Weights of a small image autoencoder.
Model: 9.89M parameters, 48-pixel images, encoder arch mlp_mixer, encoder norm layernorm, encoder activation quick_gelu, encoder patch size [8, 8], encoder layers 10, encoder width 256, decoder norm layernorm, decoder activation leaky_relu, decoder widths [32, 64, 128, 128].
Training: soap at rate 0.0032, 18100 steps.
Data: trained on photos of plants, animals and fungi (iNaturalist), 155796 training examples.
Rows from block 0 of the decoder of a small image autoencoder, named by matrix and row number. Rows with one number belong to one channel. Each number is 128 + 32 x the weight over its row's rms, rounded and kept within 0 to 255. All counts start at 0. Numbers have three digits each.
After each channel's rows are labels from the 100 images, of 14976, where the channel reaches its highest value: "responds to" is what is common among them. Only what is clearly more common there than usual is listed. The data: photos of plants, animals and fungi (iNaturalist). In brackets: how many of the 100, against the usual share in percent.
# convs0: first 3x3 conv (decoder.mid.0.convs.0.weight, 128x128x3x3, each kernel summed), inputs 0-63
# convs1: second 3x3 conv (decoder.mid.0.convs.1.weight, 128x128x3x3, transposed, each kernel summed), outputs 0-63

convs0.83:126141145171161118109060097159074132148143150136087168167131103101142164162138111105120089162145135103138135101126143178091116151155170110101081171071112123114162154184136090148059129131094150
convs1.83:153136100154125119124141099121137124175108113107127108073109087064184116179131140100126182125153118151088082112119130155139130113124108152124139146074088141123196119131079141180155138145118091
responds to: order Lepidoptera (32 vs 13.7)

convs0.31:132086112112126183087193191129085149118112107149168132127100104131092099138125114142156135089141100176071190155103106116132156049080097082142085104159099094142130131110144144135126078130187116
convs1.31:168125133177207120159128064095180102101133174105102169172188130102158125154139098132124114185114128118116090147157121189067187131156113151129113134105120133111117187151092146187155127093170121
responds to: class Aves (91 vs 55)

convs0.10:113163138063109143116143144126089100154128144156161088141187085146159088153117135169167121070115095140139122135139132071109146078101181107148136105127046126153117148061108168164129071175145127
convs1.10:154106112136115173179185146204075169161110114127172121097066166127042061106172117153087185146171146093129137137113143128155164076169104115113090150138119133094129109150097105120148073199127164
responds to: phylum Arthropoda (68 vs 30.9); class Insecta (65 vs 29.2)

convs0.106:134166091136139124138103170080096118102097100112115096089138084085087131138145129127121171094166049158172134153114127168178107080104185092158153120124160134110126132123150092138130119119103137
convs1.106:134159157132107075139126132096141155148133126161135099122091096116098103092103124129111104144115155103156104168130133131136127139120122138114109129187146121095079124161143139090122085115158160
responds to: phylum Arthropoda (67 vs 30.9); class Insecta (66 vs 29.2)

convs0.116:220152093150134110131115091140114169105089120138125111157145131119137112153070093101120122122170080109119113116145113126099122101157134136085089100073128168085114165108186066125124130139062158
convs1.116:094122079179149092175113146161117122114168120099187155123159136120109172137072109098095105134096102079154109172063137181078152152128130121116164120138149150148087074156098146094123121204132150
responds to: phylum Tracheophyta (30 vs 7.3); kingdom Plantae (30 vs 7.3)

convs0.74:140116143098179231165163113106171159094173134096097201075111088136103154194183111096109142125109114090095141111086087139129105100135111166184124129142083096122167114092175111075168064130211166
convs1.74:129105154116118105127120071138136147158136150144131136169119146112152169038123114130192144144196154143165137097105163100133152189142106118166147157034179066136094102090120096187199127101067101
responds to: order Passeriformes (50 vs 24.9)

convs0.61:134164111125087120136097091122155117157124147109102200133157149109139132129130174138096134104120137084200083099144118091161117168149111191170212090090182149102160090146118078136121158129100141
convs1.61:104130142101099151114095101134116176161171118101162121142129154134128154133103095147149201133158134129137167115106116089146092152088146137093060193141138133111130139100141144131125071134000083
responds to: order Passeriformes (50 vs 24.9)

convs0.66:121112182136105107102131095152134128103132157119135141136107194156172144116122131110131129170062217102056158102128125126081158177174087203101082118130141090138109108108120178113118135106162117
convs1.66:142157167135157086164114159089184154104109122154122112132163068115129138139165106113147050123121150131057093141156141119142128101129129113164128146082156143107144143157112122098109133103175095
responds to: kingdom Plantae (35 vs 7.3); phylum Tracheophyta (35 vs 7.3); class Magnoliopsida (30 vs 5.6)

convs0.1:113167119140098081137091122115158113122114106114113144125140152077150127144095153125070152090115097108154105128179166113124075166132110168075144186066143141120115164149155119158115161140067085
convs1.1:134124127105123126148147129148135094159117041153106153121138075166118138158171119126093108150171136165101078140124146130138156142156086094137199119051098075089163085122153129185103142175117141
responds to: class Aves (88 vs 55); order Passeriformes (58 vs 24.9)

convs0.5:181131148080132128064087139172076124119171126121117171143123096202128153160107137106151169099125099078095133142128180132207123111123120103140036132133139078166122090210116131111114111093144169
convs1.5:139131145134166108113126105108125173117111135086142156122132107120164163130120109116146124122141102071092133048117100126099146157111123156118114108069171050122153121111150107186174090165175179
responds to: class Aves (84 vs 55)

convs0.45:138107157040094195132163181115080122098134118158124112180118132179100083114167128188131128106166114192109167141096114133140155064109176109112124127149117131151106103114081127156160124126170065
convs1.45:090154053166105134136132175195076089121091182109166119157111081113130082161166117071128089145116139135114109175191137158188125141130098132106136117110091128180133100104115104056165134146086155
responds to: phylum Arthropoda (70 vs 30.9); class Insecta (64 vs 29.2)

convs0.34:089133089167109132097168190151161096123156123096146120141105105096147104129137149129106149101148129169093129175085188132144138121159123103148139212148171119089141104138108137109162101125179098
convs1.34:205074116098116130114171103076138132103140114140139122089110118170127132124132111106116150108102117151123087080141110153096145134105138117155143126131132121142100128080193124166155124194049098
responds to: phylum Arthropoda (76 vs 30.9); class Insecta (72 vs 29.2)

convs0.37:140117169139113156070201165150125094131130091143140125179171109149117115114118158093089048154174107168123134156112087123088170107107075113183142160143162129115113129085111129117124093131093118
convs1.37:105159106158148161057136115087159175110120134125085137136123126129109093157151119100099122134088162106127138136114123161111146117159178147090111135181068101141150175208152159150110201119147116
responds to: phylum Arthropoda (69 vs 30.9); class Insecta (66 vs 29.2); order Lepidoptera (31 vs 13.7)

convs0.14:138175073154124102143108146121163135161099092137154155079163113134101157104048146105128156097118132091162140132177132145173100134129129101150159086105098151137133164122171116134078071090061189
convs1.14:150045128159140146128132110073109133180151132173072167125101193172173093041118112126148145100111102107113148110122107145130121085161113188103064087163175119144166079170105122120088091122191126
responds to: phylum Chordata (94 vs 60.8); class Aves (93 vs 55)

convs0.97:127091133121159115221102121078133130120127147116132102117092175119128117107091123178148189085083165146105137111125120108100103131092161093103096054127057092133122121095178124149109133127091144
convs1.97:119129130151054082104128190100118138099127155151146145125123159111156132117114124115103066156112132095133056165131112139146120126129143137139103118159115138113120102135114119062113117120178181
responds to: phylum Arthropoda (75 vs 30.9); class Insecta (73 vs 29.2)

convs0.29:138139082143139117103171142158099070101135142121172157142132081223093132196083145152115140096172105113129104128149104096031139106121130059142142103186065090089168109090109087154122180119169136
convs1.29:170125075082115145167113134111191134095086126182135148094138107100148119213114118149092062134088082113112080051171164142130131143145109135154126097088071137140082141135117128117151109108143114
responds to: phylum Tracheophyta (25 vs 7.3); kingdom Plantae (25 vs 7.3)

convs0.77:160154185148117203151081147152127157139169137157148152109160095177153120096119135129141063072136167096107166157148130083106124112177107113097129141109165102174098114095162112126115126132157142
convs1.77:155134124082112108123123143110147123141127118122108125162110119137157171153096136115098113121123054096131103068159141157159116166128086103119103103058063111157129167122152089147155076158188179
responds to: order Passeriformes (51 vs 24.9)

convs0.57:121092159124117150119168143115099131156153092094157117118146083089136107100173138142159158163123057167095151115069057151130144097076107095122117164148141136166148091110116162150120067126204134
convs1.57:128181077137133115091130121149156144120133185103160140186095148121075135081071119161071126125114144080158128159131155167113130131133168126119111134193137178096187187122151124144185208155065099
responds to: class Insecta (67 vs 29.2); phylum Arthropoda (67 vs 30.9)