From a checkpoint of a small image autoencoder.
Model: 9.89M parameters, encoder layers 10, decoder widths [32, 64, 128, 128].
Rows from block 5 of the encoder of a small image autoencoder, named by matrix and row number. Rows with one number belong to one neuron. Each number is 128 + 24 x the weight over its row's rms, rounded and kept within 0 to 255. All counts start at 0. Numbers have three digits each. After the name is the row's rms in percent of the matrix's.
After each neuron's rows are labels from the 100 images, of 14976, where the neuron reaches its highest value: "responds to" is what is common among them. Only what is clearly more common there than usual is listed. The data: photos of plants, animals and fungi (iNaturalist). In brackets: how many of the 100, against the usual share in percent.
# fc1: MLP up (encoder.blocks.5.mlp.fc1.weight, 1536x256), inputs 128-255
# fc2: MLP down (encoder.blocks.5.mlp.fc2.weight, 256x1536, transposed), outputs 128-255

fc1.717 069:119164101122168136148131142096125125103117161137141136132123135109144157119138166140127148148153157160142139138120166115111128152109123134133197152142141147139089103124087142089129103154129093088138084149115142149122121155059125090109132150135173131144111115135125132144140135170156114173119136128164145154051106122135115126115141129125124158111134128138103113108158120132136115162123
fc2.717 083:107113139102158139135120109107123155114143155189157158076136123148105117097111153178167138107127080148130146124142112139145124130100188149102142135092109145104107177127132126084149154153107097123121094141182113115141114128087134068169081102142096117121160117093203103120132147150126083145115130139123114078166138120114120121110125138113103066122151142146157080099141122100143096102091
responds to: phylum Arthropoda (82 vs 30.9); class Insecta (81 vs 29.2); order Diptera (26 vs 2.6); family: Syrphidae (26 vs 2.1)

fc1.322 108:110165150149138140144089161150138116142113096138165156121123120154173139140146107163078091115142177125118108113143159105108144114134145139107152109133098146138161105131140101126099078106156140121175159093177136182138160152143128128106128127114102114097150167138127117189111084117148149143145125104125117141119133106136106158116128148123148151150138156120148144097122172143132133111132
fc2.322 145:133086106118140142122134103112114139143100147118107090126129141123118086114112132110193172149124086130120147155100117139158119120125109161190091181136182121122115179116118165160200145157143133111101095144129119101125099105126099161147080104140147129164131121121096139075135162154120107149144147132149159153165108162112158119113125119133117119089117118169133119165116071094101140141134
responds to: order Passeriformes (50 vs 24.9)

fc1.728 124:136072113131104150133109165122139144108149124157159125136100142081130164104124107162113104158087105136105147127094139078121097119131123123109095136141153136119163122125192099163138107133114085128127130150081188143170102163121172144098129123101139152111120179114104149106124093134155150159137135152146139132109109125146115096145156105138135159135122094118146103085158094142130117148126
fc2.728 147:107132149109190118144095148148149122130098134088102117097160104136125138137121128116130180081136135120136090087158135136136143144138114126108190147104124159138100130109092095109167106077108118096096159124162111126132141112131108093139140140138083117119102154100118128132141136119146121097147108116092147142127135139126122161082086126116125123148130141126081146142152130118134131115162
responds to: order Passeriformes (59 vs 24.9)

fc1.460 090:108156087129162126162125147121107134109159192172147143107110156109093104140148163142134149112124162134122126144112181127092108123139107119163148136116137130151134135116125159128157102153090131092145105147133180134136135112087121152143103138129154136120107120158140108117131141127131100174101135131145135133142121131114137135101135146100110196135143152147088113130155148140145157167146
fc2.460 097:100107135133154133115164107124134155128146117148154161104154084153125159105124118160143130134136084114124133116143089146136104128088196109092150134118105133100109117146129117125165137129146101152112127121156093129217121129103140092150151103135078090109167124079147115144128109156110116099170112133126104110158135114136112121153110144156138040112170153106148144100147146108106101111110
responds to: phylum Arthropoda (68 vs 30.9); class Insecta (67 vs 29.2)

fc1.452 133:108073126156099116108120106146129112156136139136123138115112136136161120133138155101080127146146138152153161135119115111089172153112130134134170101094126114132100114123111124115089150090134138122131115140117085133131147158138126113114132135127103111123162118160132107140123162150120120161123127114145160122147096156103107163101143168157145162158118121114089132081128139134147092138106
fc2.452 154:102129169121190150115116140122124135091141151153143105146156147126092114110118121152097154152124148153101109116145108132134097135125155123181135141104136153117116142138144121093144144124111125141098133101131152112072114110096151130164129142151143133077141128091086143136160100154133136126153138124107101144111129169159131077120095118130096065136154124111161074161166139098117138162109
responds to: order Passeriformes (51 vs 24.9)

fc1.487 070:110141157135167142127168132081131124108098086094115152145130154114129120139141105122155130150111155107104140161105123119130122107188141161131107118118147134157127146151095156100097118134111143126127120090156128154140128114133094102116154161151080153133122137145164110098133118134150128126134101099105165072106159141123154093137136093139132143153118118137120143129160146129138101121170
fc2.487 093:132067122106081141127105100176121136153143152192174120123131136152124130113139108138112154161147133133136143118115101149093150125135192097159149127082103149134094113128107115146132166143105140152151117176122128120078127117145172145147160136131146111114145138100166130112148160140150158194111116132145117124163130166122136152106117158139123129142143147108122127123121117096132113113129
responds to: order Passeriformes (51 vs 24.9)

fc1.743 070:151129159164133135118078156144132173128142116171150151164108106128137142161162101118136095103106094135145123128084137102116123123129108127111150152128139098126127137114119110156097123129125147135078118152159118149152116117136158132112106179118153152125133119166104122176151162150109091153140136108123118140144130135163089142136098141080128116111131136140143136092122156104110154128149
fc2.743 101:121097120100116123134106118122144139141148181172160160099147116190113107093134127157133143129146150141125152115112126144123121112101201144133158134111095132114118149140124110133167153146125111086114111151157133174114154121113127119129151090143098088154175100097165107135151161134141090165114100143113142103163137153130109150103118133152118107149151141137102126142119151119132097123098
responds to: class Insecta (61 vs 29.2); phylum Arthropoda (61 vs 30.9)

fc1.414 061:128162124086158152133136147055143138112125116156092162148119126133144111141119129141135137128119135138128157157121200139106151126167110133142167094120146103116109104132109160165148108126103081108121125162103161168091124143113074133122124171104154120168137147130095119103134142160143135125154123136158102181109108075176124115167154126131166159160170134145130091130115108115166114147145
fc2.414 072:129105135087141137130116131151106156143153169154181132098146114165136118109132141150137157167134110149133150095173113143153112136109198148147160152093091150106124152128151087122169156172138121121130120147157098105145141105103144129156112101140087115141152113076194113134149161161122137186133112114124157103164148174111132136103135157131130104143144123105134121106145106114108101115129
responds to: phylum Arthropoda (91 vs 30.9); class Insecta (90 vs 29.2); order Diptera (34 vs 2.6); family: Syrphidae (33 vs 2.1)

fc1.358 065:185138108153160147129130109114123148098156093155177090178118118106142141180128094110156112091090106121151138122090130109146106080165100136094123147147164138134125083152127081119108136144123112120098092143123103112141111078153114151111117161135134160138147113153122120123106162124116115114130135092060108164131158150130112093137131131081153134106102124124124138129110136118141153122160
fc2.358 083:148100120105114134112125121122145126135143172147154183111161120150104118098114131176130126124142151123133138112110120132140120128087197148140173129085093105116127155154117090136165167124107128123106108152148128159092143136111106128125145098122119100148168120090147096131138126118147103141130153137112131103159127084143135148089126113122109113140159129118122120106127126124117112124064
responds to: phylum Arthropoda (62 vs 30.9); class Insecta (60 vs 29.2)

fc1.352 050:129151127131196132161156104084196109107094098103093159143139144123126148130132139182115148125141146120086151154116212121132126142145136124167200138121126128157136155129103157107140127146108110130140159092130167163143146161098073112104165157106122133172138149132159137098137139173147128132198130148119099111094104103122156068139161111147149124137110144157140135149174119141175115090139
fc2.352 071:137082122088089121118090108149072169144134148151190123100125103147144115088129110134117153157147124120150128118108100141091125115112193111129129112093091129102098110130130069143148162130108114127110101162139103138111113115110131114146129120116138093127135109082158118123142163139136135193062106104117139111144115162118107140096110142138126110155152114115128133090121086081113127131122
responds to: class Aves (83 vs 55)

fc1.391 104:138091160130116154112094141095162154097148113149146115131083164125121177140119155123127116125120122123148138171103134105123111128140124089095106110118110116152135135150116131142158122138117093125149128119115164121202112128144198099122126146109139143133120160145135125120132122131140088105172146131175073138103077100113154104132125126126113125127138096135178106139114109109152149100118
fc2.391 140:139171102105123107127155135130126134142135147121116112119164106122151114119144074154118143114128111127105130086149133149094125158117142147140158143098151143121144105131158103152172130132152098179111153140153121137106117144095064126147125128142120154145127134120127177131111149138087121169087098101079153136131164134101096150122107138140127129147122113078067153121147140131082090161151
responds to: phylum Arthropoda (64 vs 30.9); class Insecta (63 vs 29.2)

fc1.634 080:101122169118122130172139131095177121111094113109117139148112127133103159106161123185120093141141135114084126134119154124127157136136138146183158098095132128113129124157128159143118136095096141127130143125130166133175139192105089130138155158109092127131131148134131131095122087152188107124132128144159113091112107102151172086111135142153110158135121155165128141149175164144138107103120
fc2.634 080:125099115125085145103083122148062165119116155145163151127161123153156099092130101113104146160108120122141108145109105140114123103099178143138119117112148105113110150124126099128139148139086108132107103136140104141114115102132111110135163140127149103143123122090123131116121138128128152183057099092086146104129118121135130143123139107112102139164127109125110124088122084110103147107107
responds to: order Passeriformes (54 vs 24.9)

fc1.484 103:135153125104132122136140116099100109129133135163129117189159131128135115124112114125123110176136149125146106050087125121149113124159108164098124136148152116124124060084201139149127076114159151148099114118158140176157115118103151150129129146147113116148146134153116115105141126134103128118113171137128127144120098133144128150155109111126134166163118101124157110094092085134106091145175
fc2.484 145:122170124110059138146139140127153149106108087089144131100096122129160120108131102115122110105125114134095178180114119128115167151126111087129126107091089111119117153125089132179151111141127104113116135162125098135081148120096103106138143056114135117102120126116149120128148133109147145103142108116143108102121157164144133129100158143128118107122165135124133138177145163133112150109127
responds to: order Passeriformes (56 vs 24.9)

fc1.754 063:132133113158135145124125130153129154119133110122150113139146087106098141110139108135160090099122104142135131158097146111123116133118133162096169142146165108151113091111132105134097117113121104135113117145145083138150138152124140090116128138121162160121124146108098107142177162111146113156136116129093109151114134123157090158143048125114152116094133124141107147151112171126121155156160
fc2.754 095:104080123100123138124090128119118158143151164193156160110131123174135125095133124159137145162137128134113148119126105127112128115108204130119133138114085138109124149122111121133143144150105113082119095147160133139127156114112141110120158131137105092148156115091160110130152167134129090195098107155112162116177138166122109150098104139159126107157141132114129115114120109094133090127102
responds to: phylum Arthropoda (78 vs 30.9); class Insecta (74 vs 29.2)

fc1.710 067:124128123160120138134121117123141141125152105173187149174125126107124107133150104152141126104113113142124100161106146134123142140136119154100189145108185066127137111136128137107110095118132105127144154154155097117157131152135131096124135160126144131117109155133121135132172163109126104195131136141096119144114104153150095159123066126146157151116109141154142159125136136116117092162119
fc2.710 100:112065120117122115143140117114119156149143184181144152095142119187161124111118149175134145143139114139149140113113083128127122115066177116134135141123085140084112134099128099124133154136116117118129100149108133149132128126107127109131135125147106119155151116095155089129144135128120081207089120151136140092184144164093110113108110148147115094128145137124118123110123113092125091114143
responds to: phylum Arthropoda (82 vs 30.9); class Insecta (79 vs 29.2)

fc1.227 116:097101131145150140144142100131121173107142115164143103125141142125144121125125137175176109124083115094114174123101110134139092139153136121116089127130118122095078122156115153162137155116127110146120105152128160119161115127131118139111138118152144122111154182096128143101150134133098099106106150115127096158132125099166130100128128125131121132150162087120147082101153101107101121128116
fc2.227 148:157156119118093104129123148165102079115147141129117128128125132133071143132142124088092107122102132184140078157126178107162156099116109149107141119099172126132164118092114109084145098148126142094142148116136117134098112125117123143141085126118136132169119073136116111125132120103158141124156114163141142097100120133084099137134168142128130135098093148140120148147104162165156143120136
responds to: class Insecta (66 vs 29.2); phylum Arthropoda (66 vs 30.9); order Lepidoptera (33 vs 13.7)

fc1.409 116:145113167141135143084110102058122139104131086143115112114106134145147195140134110138137102100149112144135131124107141084101124146115110122112133123103113061150122131137100121206112113157116134166096134135151141126158100108183147117151122144147133114144127107164126128111097150152106156102139145165163128155124143097108124122175116119133128122149136105134143132162159108088151142097102
fc2.409 153:146145122118128107141154148175120151146145153169108138140142154107100092158138120142152143119099131114110113133149130172164098124134153117125120162163131139134144139129151104074187124121106102096167133114114124107103128161070127079123116130095116154107135129111131147155125121104142065176150116101130134112137146153151116105088105136137145093122115120076139137097097178165120131138146
responds to: class Insecta (61 vs 29.2); phylum Arthropoda (61 vs 30.9)

fc1.309 122:107117059126201104106177145098163102112124166130120150128136151131141122142119111147096123125121129088102119162119144141131112091093112108112125189133071160094122154097132121127112118149127091138145151155115125185195148104105109103120136127108195159116140160129132116191130145125130136149166116098154086137086127107126129127116120110110123129144135127133165140131130108117124154094164
fc2.309 146:154145118150135116073144098147122120129113094155145120111124132133138082102175146104155179128113124116166143110096113149094120118127126140137150117141131084081134114129132137117109134178163134106084105133188111122105130143104122133158135146106185135133146115075138131138165141165122115139100126143110074148141117093111114093135105126116137133127144144136150102139154119096129138150129
responds to: class Aves (85 vs 55)

fc1.690 119:112134143096124121125149120149119168165085102181127109136130120086165139152159143113117109099133150130108089094108122125090138136134136095127100087101097081086106161138121184150158123134086117171080143158149128105080126118141113165134149153139175141166143126146158108104128157140094099102142148156118132122131124137107138101154144139106100103139134169092089118125132143129131124154143
fc2.690 154:142138115152152122151111120106104096123153155113129153102101126153087114114118139130123136132111146146157153173138157144179126118123124175126136138137147132126147134117098118091087127083151147088167104091155097128163151121126154137106103091129145121118124126125097156159125110124173126157106130097130167137122117130127129110107141123151129147114119091153178125141108105102110128096116
responds to: phylum Arthropoda (68 vs 30.9); class Insecta (66 vs 29.2)

fc1.146 081:141131130133114130144117153121140107110133160101107159119121166138117127135179162141106124136091132127165125142102162119122159125117089112171160114130168122088128125126126147119103154139102149141132118169181138161147132134103110148129136165112122154170113152142108102155098132145099115125128101120122091099087121098109173103091153118070104150133129162139122102122120144149134116140097
fc2.146 092:122102144093116126129123122133132169126108108120146132126152112167099109126101136152182107150139149148079135116142106121137122142090174130131148152062100136115118152149145105093134104149108085088139113132141143122086127108097111121150116096100130111156120109090129108096151128120141129164108124142133182128141113157144124144106111172169133101180122105143141121120139088082116107126114
responds to: order Passeriformes (61 vs 24.9)

fc1.324 115:163105116133182134142123087100110171111142135146114184135143128134140148140143105169092130102120154097135132092144133154135110097124133152113127142141088143107118140150136078174132123052114113117119148109139109150056144113135107144124148135150089114126135176127166129129145100178140098153101128133124155116117100154134138112143115092140113124104141110139125099099157146075114120117161
fc2.324 146:101149157116069117150121159179131093162115125148176111111108110098111097165123125129148115137111126181125104141124118117156163148144104117148146120094183115129128131130125179074114151165141146136138124128103135093158093156133114147113109115131166123159112102152133116096137136107138155124133145148126114132152166122107108152094180140116131118140157123112113142142089119171135147115077
responds to: phylum Arthropoda (66 vs 30.9); class Insecta (65 vs 29.2)

fc1.106 109:128118136110123151112079149143149105106120097091131097137116110139131095152081162092137100167097113110168133136108125102155153145089118096150190149111143133109120121156131180124071100158140150108153123109174165146117134165138131127134112136119122126145127122106100124126121099148114112165126121124112169103120138135115096131112141130111115188152179121144130122097140134172080103113092
fc2.106 120:123112112102130133104124116173083144115127169152152141101106150159113129104113113177133150154190155143136150109123107126105113135137200164164153130056115114119145149130123116112132160162066141096116125150147149118079087118136129122146122093122124092168135164108163090127103149156134089136110138121118139139144144139120107081099103134131141084148114108124138103089153133107130106134096
responds to: order Passeriformes (51 vs 24.9)

fc1.93 068:171108124107173148138103165132119170079148095171150119177116126087137146170123079108134105104108127124150124123089141088171106085123119164080120132130138132102118076131119093136086138125124109124079107167114116153118116096140136167091126187130165144122123133134111146134130164143129119129121150102092127164127144136159107103146142123088123162110112120129136103118112137118109143119181
fc2.93 087:124126123116106117116125116115144128154153190148164183107162105166114121097119138176136130125133137122136148110102136137132123123094181144124160122091106091122114153145116088152149172125108128110109106155159131160106153125126109148120146089121106095174171119087144099132142130127140093162127148142096129105162122097139140145085140128135115114139161121124109149107132126122137102132071
responds to: phylum Arthropoda (75 vs 30.9); class Insecta (72 vs 29.2)

fc1.21 089:152107146116134146138137127097113114066128094138135183169194106124121115123123119138134137144090126130131114063041126081134144143182110155086131139141136099137125092118154120109144084126142103084141155116097150130154133115086132131112157167110135137112158142109164104115149130102148120113150103123151128132103092166121156134137096097126164171144153101103124119128129108125141108141165
fc2.21 091:066102101097102129139076107147155179133136154188165123098105126155117124141125104168131118127147118153142153149122116122096137127113194141152125137092069100102092150134117090143116141121110129107105104162128120110109099104123122117148143113163099113136103125085165135133147117148135135146122137096093115125140162118121115140108143155119096090131143113117109163125148139128120125099133
responds to: phylum Arthropoda (68 vs 30.9); class Insecta (67 vs 29.2)

fc1.301 141:143126161106091147181094114126131147076138087104126135113112129160128151161132110138159146128110127098117117105140138101173118165125120153143153144132187113159140145135111109127169112125078090135112111079173176109206141077156121123108122120108097148133108089133135165113125080113135114127133124129143121114118172138120167144102154133143171106158140090154133130094150130096143114121138
fc2.301 174:119109108126110148102123113150135142146114138124141099133102131159120122120147105116134092138117114082173151123089143173086112074112153136119169141155147095111081105059127152141144160152122118158114125154149114109105124130118152144126199158097135133103126162093122073126113161141125173130131114111134104155145139095139125128142110111073093129135158120091126137125107156144141134154164
responds to: order Passeriformes (50 vs 24.9)

fc1.590 142:113139198100158116106115115166141134160124121147167120154117062077098156121138114120121151080162132144113143168135149156123141128136135117133135121074151130108152133123128098119067133149135123137125139155130125104106128150123104155147116117108130123133138144148135123095162117168159161158113140139137092152094128157173118078147088137127137175142102124131163116127168109113173176127144
fc2.590 173:149116145100106122098137142080139110141133150155155150130097099119123126120141103138115158116124118125140113128121126118126132127132121120151157144100117140133163136112116160142113116135140118150141149131162152168136130123134165092168144136101113106164179107142118103111156139100138134156132088166130168124159139140138116097119105144159140130117107174078154077093122117134126156142090
responds to: phylum Arthropoda (63 vs 30.9); class Insecta (61 vs 29.2)

fc1.7 100:102136150153105136149144154058115103144095133102103114160170123124127133086132118125152130099149110094194173120155099179157143144178134101117141093120136183093127105147112121162132131126141135130115137145106118116143114079103188123164103120167097107164117116141100090139098104151162145115183109135170127085118136142129118155119087142138097164140143134174122129129147140128140128124121
fc2.7 116:145139112122153117119129135191091169143123160173139156102135154096112156147109163153143166138099121179145093154105128167140107164134154134102126108105138074146127180106132128039125116153106114129111115135142148129074119172113161089124113171095148089099140095128178128135147147129123166157058140082106111113140133150127150139143134116094141135118139139134115137154131119130151166151134
responds to: class Aves (84 vs 55); order Passeriformes (54 vs 24.9)

fc1.294 158:136099132141103167122151154148081153162127099110158178134127091171122128143137135121111131129091115170147154085133134133104159147115114112109132082124123122117103110114078152108125125078099131104117084152119083162088133137147132129099113130140116111177152172136133098106108134150132106107130093117142125086102101125104139115156117160103109109102090131118119122098098090167146110096107
fc2.294 167:068131128137108151137126115146160102122133115104102134143137132143072070114137142133100127144124121125126111144117172143122132124138164092126189116130127075154181108109125163096077163155118174120125136138112110117093133124124134113128153141108128088105142133125090165125157148201115135093127093089126153126130132114149110095133115154133099108177131162116099142143136126109126092143103
responds to: order Passeriformes (63 vs 24.9)

fc1.429 069:134129132129179128168118130131174115034098124097092164104125138176106111116131103138128137096089135113108103121139190096112111147133100127158146115123123122122125116107116157107152125142098100123127108134144148119212116148101134080139128159111107138172125107123148116136153096162124114169154110140174089142071135131112167134102155132131165123116148151147119138095144141110159109119116
fc2.429 090:124121131091108133091101127169100190157122135146153142119135104162136101115122113141094116150105128079166142117101088152080141092084168127136106106108112124096096119121128102127089124106104128123120098172128096140091123115123103140137154124119141104116131131098102097117136151147139149155052123106107129117134116110142126152119133115131100126134154103109112137117127094129082149145134
responds to: class Aves (86 vs 55); order Passeriformes (57 vs 24.9)